From a checkpoint of a small model that answers yes/no questions on an image's attributes.
Model: 8.9M parameters, encoder arch preact_resnet, encoder norm batchnorm, encoder activation gelu, encoder depths [5, 5, 5], fusion encoder width 256, fusion encoder layers 8.
Training: adam_atan2 at rate 0.00085, 15200 steps, batches of 128.
Data: trained on photos of plants and fungi (iNaturalist), 90422 training examples, 21.5 epochs.
Rows from block 8 of the image encoder, named by matrix and row number. Rows with one number belong to one channel. Each number is 200 + 40 x the weight over its row's rms, rounded and kept within 0 to 999. All counts start at 0.
# convs0: first 3x3 conv (encoder.blocks.8.convs.0.weight, 96x96x3x3), inputs 84-95, a 3x3 kernel for each
# convs1: second 3x3 conv (encoder.blocks.8.convs.1.weight, 96x96x3x3, transposed), outputs 84-95, a 3x3 kernel for each
convs0.58,219,188,144,197,157,200,119,152,191,178,179,177,223,185,192,219,209,187,144,151,223,213,222,173,243,240,175,117,160,149,104,136,144,181,209,180,215,187,176,205,200,222,194,222,211,187,161,150,221,92,159,201,174,182,225,249,192,152,131,191,136,170,224,209,182,200,209,192,162,219,200,200,192,194,179,214,181,195,231,206,193,170,181,187,217,225,177,231,185,183,163,190,178,209,185,203,230,197,194,216,195,253,215,241,238,178,177,250
convs1.58,216,219,272,187,199,288,172,212,293,163,202,145,196,256,246,146,227,157,144,254,274,144,215,285,151,190,216,228,175,154,216,170,232,163,157,144,295,219,266,222,204,201,181,222,273,168,168,271,167,155,231,222,174,225,232,213,215,200,161,252,291,274,275,159,180,182,181,229,201,175,241,226,214,259,245,157,214,232,207,186,188,127,217,257,154,214,202,193,267,215,200,250,173,174,216,212,229,237,259,222,214,136,222,175,170,216,196,247
convs0.59,222,224,238,265,206,158,235,206,166,126,176,243,131,236,323,135,167,218,44,128,188,107,185,245,102,208,242,207,224,226,186,192,200,175,177,199,223,251,181,240,196,204,181,139,163,187,198,154,198,175,131,206,192,161,233,197,195,227,197,105,236,216,167,205,203,169,219,211,169,208,214,194,128,165,228,158,227,258,181,257,275,160,152,156,148,223,198,151,258,207,189,192,153,165,212,182,154,163,169,222,203,220,204,181,214,171,165,191
convs1.59,181,215,225,196,222,229,223,300,310,281,235,173,309,217,159,230,209,164,323,243,146,292,210,169,263,173,117,160,155,184,129,184,220,179,142,144,143,131,176,139,175,220,203,250,219,168,205,271,134,217,246,217,212,233,181,231,272,155,211,261,171,169,190,202,225,178,203,224,183,160,134,192,241,228,197,235,198,219,204,192,203,268,240,196,256,228,218,205,174,194,249,213,147,206,201,171,187,191,224,249,248,224,262,182,241,238,198,247
convs0.60,187,180,231,193,188,198,183,198,222,183,172,180,202,204,176,223,185,177,178,179,185,207,180,172,195,134,164,209,190,169,177,180,188,250,225,200,132,168,169,191,150,179,178,185,188,197,201,201,194,184,186,130,113,159,180,179,195,194,190,163,141,131,135,135,139,189,163,176,180,170,193,213,159,162,150,212,183,182,211,210,156,154,157,147,141,157,109,144,139,114,141,168,211,150,159,163,186,184,189,129,203,225,188,171,203,196,176,259
convs1.60,200,217,260,162,263,192,239,201,271,163,194,137,210,205,213,192,229,215,131,159,157,180,142,206,222,221,250,101,194,201,181,264,202,147,140,93,233,232,258,206,203,223,128,210,186,298,221,208,182,178,175,175,186,200,216,130,153,120,169,194,181,243,234,159,232,193,213,263,177,216,150,175,210,165,173,247,234,231,229,218,239,191,154,216,207,241,197,186,224,179,168,211,248,252,217,198,257,208,179,157,159,169,183,176,147,189,189,208
convs0.61,208,230,163,280,251,148,233,238,152,207,219,253,166,151,212,144,181,183,203,210,234,155,157,150,206,171,174,218,212,162,172,170,147,169,150,164,248,200,125,247,232,131,223,227,136,163,140,144,185,153,160,174,139,179,193,212,211,215,248,227,223,229,216,207,205,207,205,188,210,202,157,187,162,210,255,138,212,246,150,176,221,207,192,212,172,198,204,263,192,198,194,182,180,197,187,206,248,151,167,184,233,210,275,201,215,201,221,198
convs1.61,179,236,225,163,237,262,243,230,227,208,181,207,212,187,220,251,224,289,186,179,248,186,179,255,248,217,244,205,216,189,211,220,195,153,177,156,233,231,223,157,255,302,199,201,228,140,162,179,189,212,229,257,268,216,160,141,167,274,242,274,251,255,256,172,248,170,245,245,229,195,283,164,236,215,226,234,312,283,269,333,263,200,174,224,258,194,210,210,195,228,185,229,174,195,254,218,185,255,181,220,148,195,257,224,233,266,239,196
convs0.62,206,194,167,192,187,152,195,184,136,218,213,146,281,228,140,232,202,143,219,183,128,229,224,132,231,207,135,204,221,170,153,160,189,75,74,88,202,207,209,176,203,143,233,212,187,198,234,204,249,238,193,206,186,148,136,207,236,184,236,240,205,243,218,242,241,179,205,196,221,229,209,216,151,176,143,173,192,148,134,147,141,266,202,187,268,235,184,270,267,200,244,182,209,253,230,236,236,212,250,206,203,157,237,206,219,244,231,188
convs1.62,258,235,275,229,244,266,238,201,223,162,193,192,169,199,229,200,205,233,163,209,213,189,242,244,202,230,220,236,168,224,208,132,164,211,201,171,273,248,256,245,236,259,310,234,237,185,246,208,238,220,217,239,201,156,235,255,306,302,205,301,286,192,243,293,256,214,238,153,193,173,206,240,196,200,237,171,246,235,187,217,257,246,229,221,248,265,220,218,237,218,243,250,196,172,180,165,121,222,216,204,241,232,194,227,289,196,258,231
convs0.63,182,205,194,198,230,183,171,241,227,233,223,211,244,219,208,241,247,205,235,236,196,189,191,172,196,159,167,199,192,184,131,115,113,152,129,168,201,188,213,191,202,218,195,254,210,176,193,187,161,162,191,180,209,232,197,135,157,150,174,208,204,194,223,207,233,192,224,217,161,247,177,199,257,280,304,210,235,214,191,199,211,223,235,211,216,196,220,232,193,197,242,257,210,219,196,190,236,194,184,177,191,196,187,238,266,217,269,242
convs1.63,206,219,194,193,195,206,193,251,180,174,204,166,159,241,209,217,250,267,168,122,182,122,168,210,200,199,263,215,190,221,208,161,189,246,230,202,234,286,231,173,231,208,240,198,205,145,220,150,240,241,153,213,200,196,245,209,201,225,242,224,234,228,248,173,140,159,192,180,225,183,156,160,211,121,161,187,152,161,208,266,237,110,178,220,200,207,210,238,252,221,215,150,194,182,194,242,164,232,182,151,140,128,153,205,210,191,191,190
convs0.64,201,171,193,221,193,211,220,213,201,168,162,121,205,212,158,240,208,157,193,189,187,222,167,163,267,215,185,190,170,157,153,216,216,158,200,220,252,253,217,208,213,165,206,194,225,172,213,250,193,207,219,174,151,159,179,216,211,179,220,219,185,160,195,166,144,136,124,78,182,145,117,170,142,176,165,221,251,210,223,163,176,171,130,206,172,170,185,235,187,167,189,141,162,138,111,159,191,135,187,211,199,143,230,195,140,203,188,145
convs1.64,205,224,264,180,230,231,150,168,179,166,173,187,172,150,267,183,223,230,260,228,268,231,219,201,197,136,156,166,172,202,211,244,230,211,234,268,230,166,188,179,197,220,101,157,210,209,237,210,245,167,163,243,168,137,211,161,155,241,115,106,212,152,127,269,215,186,249,188,166,226,247,257,160,197,203,173,197,196,191,187,159,223,134,165,221,176,130,205,125,159,272,229,148,240,149,183,190,165,216,167,132,178,143,167,233,146,201,243
convs0.65,193,177,222,164,155,212,223,205,251,201,240,206,200,276,222,212,215,215,206,225,188,219,206,193,171,156,150,194,286,207,195,279,220,212,216,194,204,149,175,164,189,213,179,266,245,219,241,188,147,83,130,146,76,158,240,264,182,176,183,164,129,146,219,148,208,208,213,236,213,207,169,108,254,222,197,246,216,204,190,148,147,194,198,161,170,187,118,156,128,114,155,208,227,211,218,163,180,134,114,213,195,282,194,218,234,174,218,208
convs1.65,173,203,125,225,204,208,185,186,199,203,204,180,255,243,259,285,280,291,197,159,211,150,170,216,202,233,306,178,159,118,193,199,218,220,291,225,184,228,139,186,205,222,186,204,194,272,230,215,279,176,290,96,181,176,196,188,230,174,163,194,101,132,146,105,194,285,186,263,252,222,238,172,142,164,130,212,146,168,208,177,169,238,202,280,155,218,231,247,245,286,153,204,260,163,292,294,243,242,188,201,226,252,252,268,167,238,205,206
convs0.66,187,199,211,207,215,205,225,185,211,146,156,219,142,195,249,162,186,215,214,196,185,183,198,212,213,210,189,211,172,182,181,186,147,230,199,174,186,175,170,188,188,179,178,135,139,157,152,121,177,141,134,179,130,181,168,169,112,208,182,138,170,142,127,143,186,196,213,205,183,219,230,210,170,169,148,180,170,202,215,200,239,164,186,183,171,131,176,212,178,141,155,210,200,156,220,174,208,214,216,163,183,222,181,223,214,184,204,255
convs1.66,204,242,234,206,204,258,225,219,253,215,167,189,218,204,208,272,305,231,181,162,198,214,188,216,234,164,202,208,244,249,181,211,248,153,138,184,207,191,248,195,226,245,161,217,244,225,203,157,192,133,237,165,183,252,202,149,105,198,185,145,224,267,240,130,172,226,224,225,235,234,183,233,198,218,222,193,275,214,223,264,276,124,166,164,225,201,217,251,230,226,148,156,203,183,226,237,210,212,223,205,171,174,197,176,181,181,219,214
convs0.67,220,187,197,235,200,164,242,232,219,187,125,175,196,185,182,167,207,157,160,137,176,151,140,165,157,145,136,136,156,171,130,121,188,229,243,197,222,188,179,191,171,185,206,167,186,175,217,240,127,141,180,182,110,133,218,227,215,186,236,258,184,129,185,178,176,191,105,97,192,145,179,181,186,185,189,167,225,174,206,260,250,176,192,224,153,138,198,181,136,169,184,208,195,141,156,191,194,171,188,235,186,176,238,236,215,211,229,214
convs1.67,212,191,249,184,189,226,225,216,187,150,206,218,222,215,230,290,306,281,198,196,226,203,140,167,229,226,217,205,236,211,195,227,232,190,225,263,179,144,157,207,227,244,148,141,183,243,253,263,190,175,205,236,174,157,151,143,171,199,159,163,211,176,175,172,215,139,221,182,192,188,239,214,191,163,192,244,294,233,242,262,202,174,217,188,209,134,106,221,189,227,220,223,214,218,184,173,186,199,224,161,164,166,178,162,160,277,267,228
convs0.68,126,175,184,175,205,207,273,280,276,195,204,207,187,214,213,202,177,209,190,202,179,174,200,186,154,166,178,252,205,202,240,226,225,228,211,231,176,166,153,196,209,232,259,269,288,114,134,168,103,123,126,173,137,192,151,208,222,167,178,159,196,242,229,227,165,201,179,187,188,187,204,167,270,239,178,253,256,218,192,190,162,184,180,144,193,203,171,144,143,139,161,165,163,178,191,174,186,187,172,157,162,194,158,167,246,203,211,246
convs1.68,170,187,169,168,166,159,176,155,165,204,134,191,217,251,243,216,292,284,183,148,184,180,198,208,202,183,220,164,226,209,155,252,255,161,259,261,142,169,110,146,188,177,125,145,151,219,214,131,228,214,154,147,106,173,193,180,95,196,177,159,109,174,201,170,164,142,156,202,172,183,226,203,229,194,166,223,178,158,192,199,195,185,177,178,168,190,208,201,238,220,207,139,151,135,200,210,179,192,177,214,231,215,214,198,177,213,226,218
convs0.69,213,197,161,233,169,168,218,179,204,190,221,283,137,201,292,174,192,205,179,181,255,111,207,248,180,177,205,247,181,227,163,150,145,172,176,164,159,174,147,170,182,176,162,172,153,168,153,159,193,188,180,189,200,246,194,149,127,193,188,144,228,160,194,178,189,169,133,193,171,164,175,176,128,187,219,132,166,219,177,190,190,172,182,221,196,216,190,200,190,208,210,186,176,177,203,163,177,182,157,177,190,208,177,219,233,212,195,243
convs1.69,198,203,238,220,262,254,216,226,239,169,171,170,233,229,267,229,223,234,164,172,219,205,241,198,222,227,207,213,184,212,181,166,177,167,168,160,217,278,244,207,252,238,207,248,280,192,160,151,215,205,238,205,260,242,215,197,159,257,225,223,259,264,218,177,203,211,225,223,247,205,239,239,176,218,233,197,234,215,172,219,219,168,155,186,204,220,184,182,206,243,198,211,184,235,239,265,205,218,260,167,146,138,255,190,210,232,229,182
convs0.70,175,204,228,121,229,247,185,186,208,122,101,140,157,128,150,195,186,197,118,127,190,121,130,140,178,138,162,192,182,114,263,240,99,264,164,114,171,182,199,184,174,217,218,189,167,213,185,197,182,213,253,164,201,299,197,194,197,188,191,187,164,214,249,179,230,174,219,251,167,217,150,90,193,150,170,206,184,170,191,176,180,148,156,161,193,172,165,188,139,205,163,211,148,246,232,137,184,136,98,199,205,173,216,212,205,226,207,197
convs1.70,173,192,220,185,192,121,210,255,182,192,171,194,165,210,249,205,253,250,204,162,174,215,177,205,265,234,261,198,253,234,162,227,280,182,163,207,113,175,218,225,228,178,201,148,156,280,241,165,306,200,197,194,201,151,276,218,156,208,202,173,103,200,157,271,186,170,209,259,271,287,233,184,258,211,152,206,164,120,196,238,187,194,175,168,226,232,247,253,235,187,244,179,219,233,256,249,260,268,195,228,215,271,215,219,188,244,181,183
convs0.71,197,228,204,222,217,206,231,185,193,225,210,223,255,193,217,175,208,209,221,178,205,189,183,207,184,192,207,237,215,224,188,171,193,200,184,149,164,183,186,167,176,172,122,127,194,190,190,153,187,204,147,167,185,171,179,201,165,203,189,111,186,194,128,200,220,212,187,213,178,176,203,178,229,186,180,208,199,195,222,248,228,211,179,187,166,166,169,122,203,163,202,173,161,167,187,184,153,225,213,225,191,234,212,186,196,179,124,159
convs1.71,192,232,255,178,260,222,264,220,213,245,219,193,243,203,169,185,193,197,225,188,158,180,169,153,175,157,146,176,236,228,177,156,229,154,61,107,162,224,202,186,170,172,222,203,166,170,178,194,171,204,165,181,197,234,231,198,191,179,208,191,198,212,189,207,218,156,249,198,200,185,143,269,194,185,188,217,204,227,203,184,264,225,151,174,212,183,147,210,167,155,206,154,123,234,165,141,228,149,240,143,186,158,161,209,204,129,185,222
convs0.72,197,213,234,173,194,225,160,128,191,162,172,192,121,143,212,159,166,189,151,164,136,189,161,152,194,160,203,185,205,246,210,140,200,252,163,115,160,175,238,174,175,227,162,182,214,222,156,184,223,182,194,214,184,247,158,139,203,254,167,180,215,169,194,192,186,163,255,229,156,230,236,150,186,151,200,197,197,173,216,230,229,184,128,137,255,192,175,231,192,189,207,157,146,255,203,158,241,229,138,217,213,218,150,186,233,179,168,183
convs1.72,211,237,274,216,205,218,159,180,146,228,228,269,191,212,294,140,180,270,222,162,208,221,233,243,215,182,200,189,178,256,178,136,195,154,167,177,162,144,234,197,186,197,130,182,213,200,199,153,190,187,215,144,184,210,185,237,192,216,231,215,214,272,191,178,212,232,221,246,226,236,176,94,252,300,265,261,237,294,181,232,234,194,182,196,223,216,227,264,223,159,156,173,225,263,241,241,246,172,115,258,240,235,217,203,228,204,197,203
convs0.73,214,237,205,176,229,196,140,173,197,204,164,160,204,220,190,231,183,172,182,202,195,255,149,143,187,194,167,122,119,190,165,108,132,222,187,151,160,221,206,165,186,216,186,199,210,198,225,203,212,216,201,132,191,199,143,196,184,160,139,222,177,213,288,166,176,184,202,177,163,243,228,191,203,223,171,205,166,137,214,181,174,182,201,208,261,209,197,250,236,169,176,195,190,208,192,184,238,208,179,213,235,209,205,209,228,193,209,241
convs1.73,203,215,239,223,192,217,174,178,245,158,170,269,167,193,252,179,215,240,131,201,220,115,182,276,176,198,258,145,176,218,228,211,248,230,142,196,246,200,218,222,231,186,180,255,210,192,136,231,144,146,166,231,200,230,246,231,226,229,235,165,333,292,211,152,240,249,271,252,250,249,265,159,221,204,262,227,194,208,191,190,170,125,171,253,161,216,261,218,219,203,146,215,279,230,287,264,308,243,212,191,209,181,205,233,254,215,206,248
convs0.74,206,194,243,160,212,201,199,194,233,196,166,97,217,188,141,228,205,100,224,179,140,268,246,111,298,251,114,151,143,137,210,190,204,133,137,140,220,231,228,227,209,209,210,208,227,234,165,210,245,197,198,267,179,175,212,195,248,225,201,227,317,269,271,194,132,213,190,152,225,190,181,180,163,142,131,225,217,121,179,238,143,207,160,142,235,239,186,267,198,140,197,197,223,226,187,201,175,167,174,200,168,163,159,210,181,171,158,144
convs1.74,243,136,187,253,217,275,248,227,212,176,193,209,109,189,251,139,198,264,205,214,218,166,235,245,106,221,221,146,193,181,186,210,143,151,181,191,215,190,174,276,217,200,288,206,203,272,226,219,253,244,245,223,194,191,324,290,307,250,181,228,292,233,274,278,272,250,184,163,147,171,155,193,185,195,194,153,198,225,147,235,248,235,257,249,231,188,248,210,168,213,243,260,257,194,155,181,219,162,159,172,212,260,193,198,269,214,223,253
convs0.75,210,158,193,162,180,169,180,167,158,152,205,164,225,204,151,232,226,133,159,182,153,220,187,186,231,189,144,143,160,244,93,195,232,119,141,196,234,183,144,223,220,117,211,186,149,179,181,194,234,187,168,227,214,127,175,170,170,175,191,191,221,240,183,221,162,215,181,128,141,235,184,171,141,147,148,171,156,167,178,162,170,177,160,168,203,173,122,228,185,164,194,150,170,193,187,171,225,212,169,212,202,162,235,248,147,203,211,135
convs1.75,197,181,244,225,248,290,132,161,266,213,184,147,116,173,214,131,153,204,229,151,162,191,182,170,217,147,194,214,180,222,219,220,184,253,222,150,246,251,183,153,189,207,191,218,239,295,242,282,274,232,268,227,192,229,260,247,205,200,205,232,227,184,183,251,249,252,207,241,229,222,212,173,206,241,223,191,214,198,165,171,128,223,178,184,226,221,191,234,183,158,230,231,213,252,211,187,227,203,199,141,207,233,112,221,254,124,180,238
convs0.76,243,190,176,188,194,189,238,213,191,208,182,130,263,220,126,282,241,198,243,187,197,242,192,152,241,214,158,82,190,229,148,252,265,109,145,224,192,148,186,170,174,174,198,200,197,223,216,205,227,197,208,242,182,183,213,247,202,145,198,225,182,209,244,144,184,273,133,187,232,173,140,150,157,182,158,187,207,207,214,213,192,165,207,218,189,158,167,218,216,162,170,196,257,166,168,216,179,151,172,234,198,142,259,232,204,237,241,201
convs1.76,160,178,117,186,201,220,180,190,225,122,128,173,137,170,204,220,235,234,170,139,198,160,147,189,308,197,183,141,191,182,249,202,191,198,219,219,188,205,117,169,156,128,227,196,224,239,201,204,229,235,265,221,257,213,259,196,269,228,149,201,240,225,263,219,273,269,231,261,204,317,210,145,201,176,218,143,206,189,209,154,138,219,195,197,236,227,196,283,253,167,198,289,247,252,321,176,252,272,152,166,195,273,117,203,259,174,198,257
convs0.77,208,211,219,243,239,227,249,200,231,207,184,160,206,211,166,264,226,179,176,175,191,183,169,234,193,199,235,201,253,212,131,245,242,144,171,214,184,169,184,228,203,166,185,207,251,207,248,233,205,228,263,212,205,236,227,211,245,180,221,260,203,212,276,155,188,220,121,180,251,182,144,204,157,226,209,183,206,230,172,177,198,145,176,226,183,186,213,174,148,198,164,228,261,175,195,249,162,169,209,279,216,205,305,179,144,267,189,157
convs1.77,188,180,181,198,179,213,215,159,137,174,181,228,178,187,179,276,214,238,221,140,150,220,151,150,241,166,209,180,192,174,245,256,187,238,251,206,202,178,105,203,232,235,133,152,198,254,231,231,269,230,209,283,282,187,209,175,190,236,206,205,216,202,226,228,263,279,329,282,182,274,194,148,199,234,209,181,171,186,214,165,175,205,172,210,285,236,188,255,211,214,226,241,235,314,297,192,262,228,133,219,210,275,179,247,235,194,220,194
convs0.78,203,166,191,220,225,157,181,210,162,189,200,230,195,201,202,210,217,226,207,186,174,180,184,191,220,178,163,185,149,166,114,110,139,162,190,225,243,217,182,267,197,167,196,186,192,132,190,161,170,165,166,173,165,175,168,185,187,184,199,165,135,103,147,236,230,191,187,186,157,209,227,169,248,218,214,208,171,212,216,199,184,218,246,195,188,182,213,200,212,209,213,226,179,187,175,134,202,207,156,186,175,230,213,206,195,212,194,221
convs1.78,183,258,249,159,166,287,217,235,282,178,189,200,236,196,211,228,165,163,238,206,214,203,240,241,253,230,247,222,157,172,231,205,177,186,166,123,223,244,284,176,240,263,193,228,286,127,162,283,147,171,236,198,221,236,140,153,211,160,173,191,192,208,262,218,170,169,168,184,211,186,251,250,175,187,170,233,235,247,195,211,234,168,200,165,169,191,184,199,218,214,159,172,167,175,180,166,169,225,230,179,158,112,206,148,149,211,173,205
convs0.79,207,195,144,206,218,187,229,205,180,256,178,181,254,204,199,221,214,209,170,179,154,175,158,154,207,203,163,228,204,280,178,125,115,185,149,141,200,202,166,165,151,152,168,125,157,200,179,148,177,240,178,176,226,182,203,164,119,202,202,130,201,234,186,246,275,246,218,208,219,156,209,164,194,203,180,166,191,176,200,215,222,207,220,222,207,238,206,204,233,220,306,237,216,186,223,203,224,215,222,217,221,186,237,224,205,215,233,211
convs1.79,191,232,223,214,190,231,243,178,206,161,152,182,125,213,210,185,210,165,148,142,164,151,147,156,152,202,162,202,168,159,195,205,207,209,193,189,242,217,229,184,187,231,240,208,229,199,159,195,229,220,220,246,212,226,289,237,194,225,273,216,243,184,174,241,173,135,223,170,219,201,176,231,202,192,192,218,252,239,215,288,221,187,150,121,164,199,181,186,237,216,220,163,156,196,186,212,209,233,277,168,227,217,210,227,244,210,250,221
convs0.80,216,209,190,190,184,173,220,192,168,153,125,176,157,158,186,139,189,175,165,147,181,203,203,159,204,189,185,238,221,182,208,174,204,173,163,223,229,230,181,213,215,162,274,210,180,190,167,196,198,144,208,123,137,173,185,204,180,203,186,159,179,172,168,224,234,142,242,192,65,202,80,129,193,145,211,170,195,216,183,210,214,185,171,145,199,164,164,195,175,182,202,245,144,237,125,122,170,115,142,199,205,205,153,198,136,186,193,155
convs1.80,211,186,220,160,181,199,109,165,190,202,213,172,222,215,200,212,249,266,237,255,172,213,195,199,178,214,204,165,221,227,190,286,253,260,254,271,151,168,155,172,180,211,139,206,167,250,253,257,222,242,239,125,124,188,207,163,128,190,142,95,136,120,200,228,216,176,216,207,240,174,231,231,197,206,214,186,142,205,207,180,191,247,207,164,159,131,162,163,195,188,262,218,168,185,184,202,144,268,214,183,216,193,167,220,256,216,250,218
convs0.81,209,185,206,238,193,197,242,199,178,189,163,141,174,152,127,209,175,165,208,176,207,209,177,194,199,172,189,187,224,237,109,186,252,126,182,229,194,211,196,223,196,212,191,218,207,235,240,241,186,234,239,230,208,165,191,212,216,179,248,204,240,222,212,167,147,207,120,100,202,95,58,151,176,220,239,195,209,211,203,210,239,178,139,239,116,121,194,149,128,174,203,171,169,122,119,231,145,111,194,217,176,129,224,196,122,202,192,176
convs1.81,194,243,191,169,216,245,143,172,183,141,167,160,135,178,211,198,157,171,243,221,180,209,175,189,189,197,182,242,292,298,251,292,244,229,232,256,215,204,175,168,192,231,124,204,199,207,198,193,292,209,212,283,228,169,233,153,130,272,198,147,214,205,172,246,275,248,322,305,242,216,242,200,221,226,233,168,215,234,224,222,186,190,150,144,239,167,164,236,149,185,286,245,182,264,227,226,243,207,230,140,179,192,156,217,216,163,185,222
convs0.82,191,214,214,179,240,203,183,200,178,153,195,185,200,197,191,214,239,246,170,152,188,200,159,144,195,222,189,190,188,128,188,131,86,216,164,154,175,179,176,184,206,170,188,210,190,196,176,206,165,186,263,151,215,268,170,154,189,177,155,206,147,182,232,193,224,197,224,207,130,184,162,164,160,198,176,167,209,217,196,181,202,188,212,174,218,167,214,204,194,205,224,233,204,217,220,173,189,180,191,160,205,220,183,208,211,187,224,224
convs1.82,197,193,194,205,190,169,195,174,162,159,162,207,147,184,212,209,235,227,152,151,225,119,178,159,194,165,187,166,141,223,198,219,215,185,186,212,217,235,228,188,260,205,168,203,211,202,237,144,259,186,210,237,200,223,166,105,129,201,185,173,200,222,162,189,189,252,184,225,282,236,251,244,220,269,231,204,198,225,202,202,184,163,155,222,110,137,202,159,209,188,216,129,213,178,218,249,277,275,210,158,200,203,183,186,165,183,224,221
convs0.83,191,161,194,183,183,206,146,159,191,160,158,142,197,157,183,252,222,175,164,192,241,158,167,208,176,188,191,201,208,165,180,210,129,138,203,229,197,194,215,210,178,196,160,129,202,199,193,189,154,199,267,203,193,215,162,138,209,72,177,227,172,199,223,242,261,176,211,159,147,158,138,237,110,126,149,175,170,163,232,227,191,233,202,213,212,165,194,200,220,251,284,260,139,214,182,151,181,174,232,212,185,164,244,230,151,234,201,132
convs1.83,195,225,205,196,222,181,188,164,127,184,199,254,185,183,215,221,159,190,211,219,196,198,178,162,195,166,162,145,223,208,178,283,248,250,316,234,191,221,182,160,204,165,213,224,215,253,231,227,237,208,145,208,143,89,205,178,175,195,117,103,198,133,167,233,157,215,164,168,221,135,184,238,161,221,228,158,195,212,116,202,196,237,171,193,187,179,159,172,186,179,249,178,167,167,140,188,156,187,241,195,171,306,192,233,313,215,217,237
convs0.84,234,244,224,211,236,235,179,202,194,207,129,157,157,138,154,113,167,123,219,154,66,191,154,161,203,193,164,157,214,279,146,179,203,217,172,191,203,189,214,191,212,257,135,177,203,190,188,160,242,271,209,215,210,225,190,181,227,200,169,177,191,221,229,186,148,212,208,189,183,183,196,219,240,159,152,246,179,140,275,238,151,173,154,159,217,190,166,190,178,186,164,185,182,207,178,156,184,214,225,169,173,197,143,144,180,43,68,84
convs1.84,182,152,137,236,221,214,243,249,252,247,246,221,226,245,175,193,196,225,254,206,192,242,192,215,222,209,224,105,161,213,149,169,191,174,113,118,188,168,158,181,174,189,186,210,156,154,158,149,88,175,183,140,209,264,161,175,217,132,152,186,186,188,210,148,187,171,155,210,225,187,138,191,207,155,180,198,142,149,158,143,188,218,226,197,194,237,237,252,239,210,171,206,179,165,206,189,195,196,204,180,184,205,202,194,227,210,225,192
convs0.85,238,229,224,249,194,238,230,143,182,210,250,294,226,196,218,154,160,226,228,199,219,173,109,191,137,137,181,205,224,246,198,155,162,176,222,117,163,203,181,172,153,209,157,91,175,189,186,133,188,199,105,229,176,126,184,227,214,192,244,127,236,248,144,175,191,178,174,198,186,193,252,215,237,248,200,197,201,189,226,226,225,199,189,222,187,186,195,193,192,179,193,196,194,164,229,200,134,208,236,208,244,211,212,157,234,172,170,222
convs1.85,251,220,203,249,252,231,253,240,189,284,224,270,193,189,203,234,219,152,215,178,202,196,191,188,220,196,177,229,243,253,184,184,212,194,73,90,182,214,239,191,185,173,203,209,185,143,143,221,180,235,200,226,214,236,176,193,189,190,200,214,178,206,138,233,221,189,230,188,173,221,141,208,195,207,199,201,257,260,192,233,234,213,201,216,237,186,194,209,170,199,225,238,178,277,181,161,215,133,196,223,201,200,185,191,171,230,193,190
convs0.86,237,204,168,259,156,133,265,230,193,109,173,237,143,218,253,122,164,234,96,203,223,89,219,248,95,155,194,249,188,248,178,193,231,165,194,175,245,216,142,210,174,159,197,186,187,206,184,165,205,170,156,177,239,148,253,173,151,249,219,122,251,248,203,243,203,184,194,186,211,154,183,169,179,240,253,170,199,267,159,209,241,150,184,215,115,168,188,110,193,199,217,205,161,173,184,197,118,184,151,218,233,177,196,178,183,225,159,187
convs1.86,231,176,210,211,198,231,242,240,281,233,204,170,305,224,171,300,243,180,296,185,190,326,246,159,284,203,149,168,217,179,148,185,207,119,137,168,212,146,163,150,187,176,270,203,161,185,216,245,188,212,248,190,218,251,209,238,220,170,211,226,192,187,175,230,241,194,287,210,208,191,170,217,226,187,184,225,238,218,205,181,202,272,237,186,255,218,198,286,165,164,235,200,143,220,201,168,186,203,162,258,211,213,213,164,215,230,217,218
convs0.87,205,238,223,206,207,213,192,164,205,234,194,173,213,203,164,218,190,136,246,222,126,236,174,149,199,147,173,232,183,129,177,164,117,106,143,126,183,236,183,182,224,223,221,245,213,192,196,148,239,151,177,236,175,199,204,231,264,214,271,282,239,249,267,172,228,206,193,185,199,198,182,181,198,246,198,173,193,218,180,154,195,239,208,192,222,221,209,213,204,222,238,221,220,213,187,232,222,175,199,220,199,216,201,206,230,259,238,222
convs1.87,191,248,191,228,236,239,206,204,276,136,126,136,167,198,234,226,209,287,155,194,168,201,173,247,237,244,263,182,182,193,166,191,190,166,237,216,180,233,235,259,240,251,232,256,249,293,227,208,283,196,210,258,228,227,270,241,297,273,263,255,338,281,252,219,220,218,203,203,227,202,225,227,165,228,206,173,199,225,223,271,261,176,172,211,230,213,235,193,240,273,194,195,242,186,260,252,207,237,206,252,251,278,230,198,239,247,246,232
convs0.88,196,209,227,187,187,219,193,217,241,153,142,126,204,188,171,216,196,161,192,218,216,199,208,213,162,195,197,116,179,180,186,196,200,164,186,186,217,213,228,139,161,225,179,178,172,200,211,253,169,176,255,120,134,218,197,225,243,231,229,239,204,239,258,96,98,145,127,98,178,104,100,170,160,207,205,205,223,235,183,243,197,191,153,208,153,172,187,140,164,165,121,124,179,144,112,148,123,113,206,185,151,208,223,157,216,191,174,183
convs1.88,187,230,212,216,220,248,147,145,190,202,201,213,216,199,189,252,257,292,244,254,190,224,196,158,205,209,164,118,161,184,200,263,229,219,265,268,184,189,184,203,219,224,150,191,163,214,221,189,227,185,133,202,178,150,241,165,205,190,130,161,187,197,188,248,214,195,318,242,272,245,281,250,247,250,233,204,237,214,190,200,189,234,194,209,199,182,196,216,170,183,268,224,173,236,191,180,269,241,227,186,154,214,219,185,229,178,209,240
convs0.89,190,169,172,192,203,198,195,196,202,167,153,223,135,141,181,143,202,272,197,173,226,157,189,163,192,132,219,237,234,146,274,241,181,199,139,131,191,164,162,203,203,202,189,212,178,213,189,153,229,160,174,169,201,271,226,178,145,145,161,187,156,166,228,260,236,207,255,260,217,192,112,119,226,209,196,227,206,189,197,195,173,231,210,214,185,230,176,202,149,198,199,244,187,228,223,150,213,119,105,186,230,250,194,233,255,206,258,243
convs1.89,199,216,177,210,214,177,176,206,188,202,215,149,238,199,188,294,309,300,184,160,160,230,163,189,217,250,236,218,219,226,201,241,256,221,248,272,93,181,188,161,222,153,201,184,247,215,203,160,264,208,180,163,179,173,164,190,170,183,190,167,131,193,163,214,190,210,152,235,235,226,289,255,219,208,144,137,123,106,194,212,150,224,197,163,214,183,195,256,248,259,228,187,181,182,252,224,194,223,191,251,195,229,241,237,196,232,260,200